A small multi-label image tagger, trained from scratch: num experts 16, 45211 training examples.
Rows from expert 11 of block 3, named by matrix and row number. Rows with one number belong to one neuron. Each number is 50 + 12 x the weight over its row's rms, rounded and kept within 0 to 99. All counts start at 0. After the name is the row's rms in percent of the matrix's.
# up: expert up (model.blocks.3.mlp.up, 16x80x160), inputs 0-79
# down: expert down (model.blocks.3.mlp.down, 16x160x80, transposed), outputs 0-79
up.29 083:41 43 43 32 45 39 42 36 65 59 52 45 27 49 70 20 55 46 58 52 53 49 43 36 24 43 64 47 62 43 55 36 42 35 48 58 61 42 42 52 29 68 60 57 50 47 45 32 39 55 37 39 49 32 34 35 75 54 63 44 61 39 58 45 77 50 35 57 72 58 33 49 57 58 66 36 47 37 34 40
down.29 090:52 49 25 71 39 63 20 56 61 42 46 60 41 42 56 47 70 45 44 60 45 86 28 66 73 47 67 51 58 46 55 39 39 50 62 65 36 38 62 29 58 67 42 42 59 61 46 46 53 35 58 58 52 48 61 76 45 54 43 37 54 65 35 41 56 72 47 58 61 45 50 28 60 73 51 67 49 52 55 37
up.30 102:46 50 49 48 56 43 46 44 48 50 59 39 53 71 57 45 44 55 55 52 55 49 58 67 45 45 37 48 30 54 44 46 44 56 32 53 74 74 42 27 31 87 63 32 75 21 57 74 44 64 72 35 53 59 45 59 72 65 69 26 42 43 27 59 46 60 46 66 35 53 52 55 60 41 64 43 51 47 63 26
down.30 098:61 52 29 41 32 56 58 51 71 61 49 50 51 49 63 64 25 39 62 46 45 49 58 51 51 60 64 54 73 41 59 34 43 46 59 30 54 42 61 43 72 42 46 43 42 52 43 33 47 42 39 35 68 48 66 50 60 47 36 53 50 43 37 49 49 25 42 51 74 38 37 38 53 50 30 27 33 67 48 25
up.31 089:31 49 80 46 39 36 42 61 63 64 50 39 24 59 39 37 49 59 49 41 45 42 40 42 13 66 43 41 52 42 62 66 54 48 59 49 27 44 59 36 35 46 51 45 34 45 60 75 72 53 49 42 54 56 50 41 52 69 44 42 64 50 50 69 63 61 38 51 55 39 34 76 31 46 47 52 50 77 44 62
down.31 119:43 50 43 50 67 57 55 47 53 48 60 51 35 50 64 67 42 33 59 70 44 34 65 52 55 56 52 35 35 52 49 58 45 62 29 54 52 69 47 45 58 49 61 36 46 51 58 52 36 63 55 46 78 55 31 67 50 66 32 48 24 79 47 22 25 46 49 69 36 30 35 51 56 45 57 55 30 50 50 54
up.32 092:53 52 51 53 51 44 44 44 48 43 46 45 57 75 52 40 55 81 48 41 51 49 58 45 46 48 30 62 41 52 35 41 33 60 41 48 57 75 45 38 59 67 69 38 84 19 66 78 47 51 78 41 56 54 38 35 56 56 60 37 51 53 26 65 40 66 56 47 35 51 48 48 54 38 48 51 55 54 69 28
down.32 090:59 44 36 32 40 59 56 47 67 54 52 58 41 44 60 64 24 47 55 49 54 40 69 51 42 64 55 52 80 44 55 47 36 35 56 36 54 47 67 40 70 40 57 42 48 43 40 46 49 36 43 34 68 53 56 47 51 52 25 46 41 52 42 54 57 25 47 57 68 34 36 45 48 51 42 32 29 61 51 35
up.33 080:45 50 55 42 46 43 42 31 59 67 35 55 32 46 67 32 51 58 55 42 38 48 45 20 31 54 62 54 71 49 48 44 48 31 44 49 57 27 28 63 51 55 64 55 47 55 34 43 49 41 32 30 49 34 47 43 56 50 56 48 60 42 71 42 66 48 40 55 78 63 37 44 46 64 66 42 43 42 35 58
down.33 082:51 40 31 76 62 51 35 45 32 44 52 63 49 42 48 46 69 29 39 51 48 84 24 60 62 49 67 61 64 50 43 32 41 49 49 71 39 56 51 36 47 68 40 36 70 54 50 53 59 41 46 57 45 42 60 72 40 40 41 33 48 54 40 43 55 72 46 59 49 66 66 43 55 75 79 63 42 35 61 36
up.34 094:54 50 47 50 57 43 45 51 56 44 51 48 51 63 53 42 57 68 50 49 54 49 60 49 43 51 27 60 33 48 49 57 34 57 43 48 64 64 51 39 51 69 57 35 79 20 62 74 48 60 79 39 56 59 46 43 56 53 59 33 43 47 32 64 47 67 53 52 26 49 44 61 57 39 52 49 57 47 64 29
down.34 092:56 51 44 35 39 49 55 56 61 51 47 51 45 44 58 62 25 43 60 39 49 48 69 54 41 58 52 53 67 40 58 42 40 36 53 22 51 46 69 42 78 42 52 43 43 51 47 40 45 37 35 36 62 62 60 41 57 62 38 41 53 57 37 52 51 28 54 52 74 29 34 47 42 53 24 18 30 71 46 35
up.35 109:72 48 62 67 69 44 59 55 51 71 38 54 47 52 23 55 58 63 44 24 62 42 41 55 64 34 36 50 45 59 40 68 51 58 71 53 41 37 42 40 44 28 32 41 65 21 35 49 43 35 49 45 63 45 65 55 41 63 40 39 60 46 64 50 52 61 52 64 31 23 52 44 56 62 63 70 76 56 46 34
down.35 106:62 27 53 46 38 64 37 51 51 48 44 40 39 85 51 40 27 49 55 40 62 40 58 61 38 51 41 50 48 36 61 37 42 72 66 63 35 53 48 34 56 47 40 52 44 36 42 39 44 44 47 43 51 54 31 48 46 68 33 32 64 56 40 45 52 34 60 36 44 49 39 38 49 65 15 42 26 48 52 37
up.36 094:52 46 46 41 61 44 53 28 61 53 69 35 29 73 63 30 54 55 56 54 63 53 44 67 43 38 43 48 48 62 33 29 53 53 30 54 70 55 24 45 33 70 58 50 72 39 59 56 35 66 50 36 51 43 38 56 75 56 65 35 40 37 37 34 59 61 41 59 42 56 51 53 69 52 83 37 43 35 52 20
down.36 090:54 58 23 77 36 53 59 40 57 42 45 52 54 49 62 63 50 53 53 50 50 76 53 54 79 52 66 65 54 51 54 35 34 62 46 43 48 43 45 40 59 41 40 56 67 60 50 36 36 49 51 61 54 43 57 53 54 34 38 53 50 57 42 47 33 44 55 51 71 48 50 32 54 39 19 54 48 62 45 39
up.37 139:44 51 66 52 35 45 51 62 56 66 46 37 47 59 40 52 31 69 40 54 45 52 61 52 35 36 61 33 46 57 57 71 66 49 62 55 51 48 33 58 27 50 30 50 44 52 32 60 56 37 73 38 49 56 73 67 63 43 46 58 71 47 62 57 36 45 50 52 40 42 85 57 48 38 63 70 58 47 58 43
down.37 122:33 68 50 51 31 43 59 45 55 56 64 34 67 51 47 52 32 44 71 68 49 67 60 69 56 46 39 61 34 42 52 39 60 55 47 52 42 40 67 59 61 57 56 46 70 43 34 25 52 54 29 57 53 58 44 53 55 46 54 42 55 58 35 66 42 63 47 40 49 49 44 65 32 28 53 37 54 71 60 65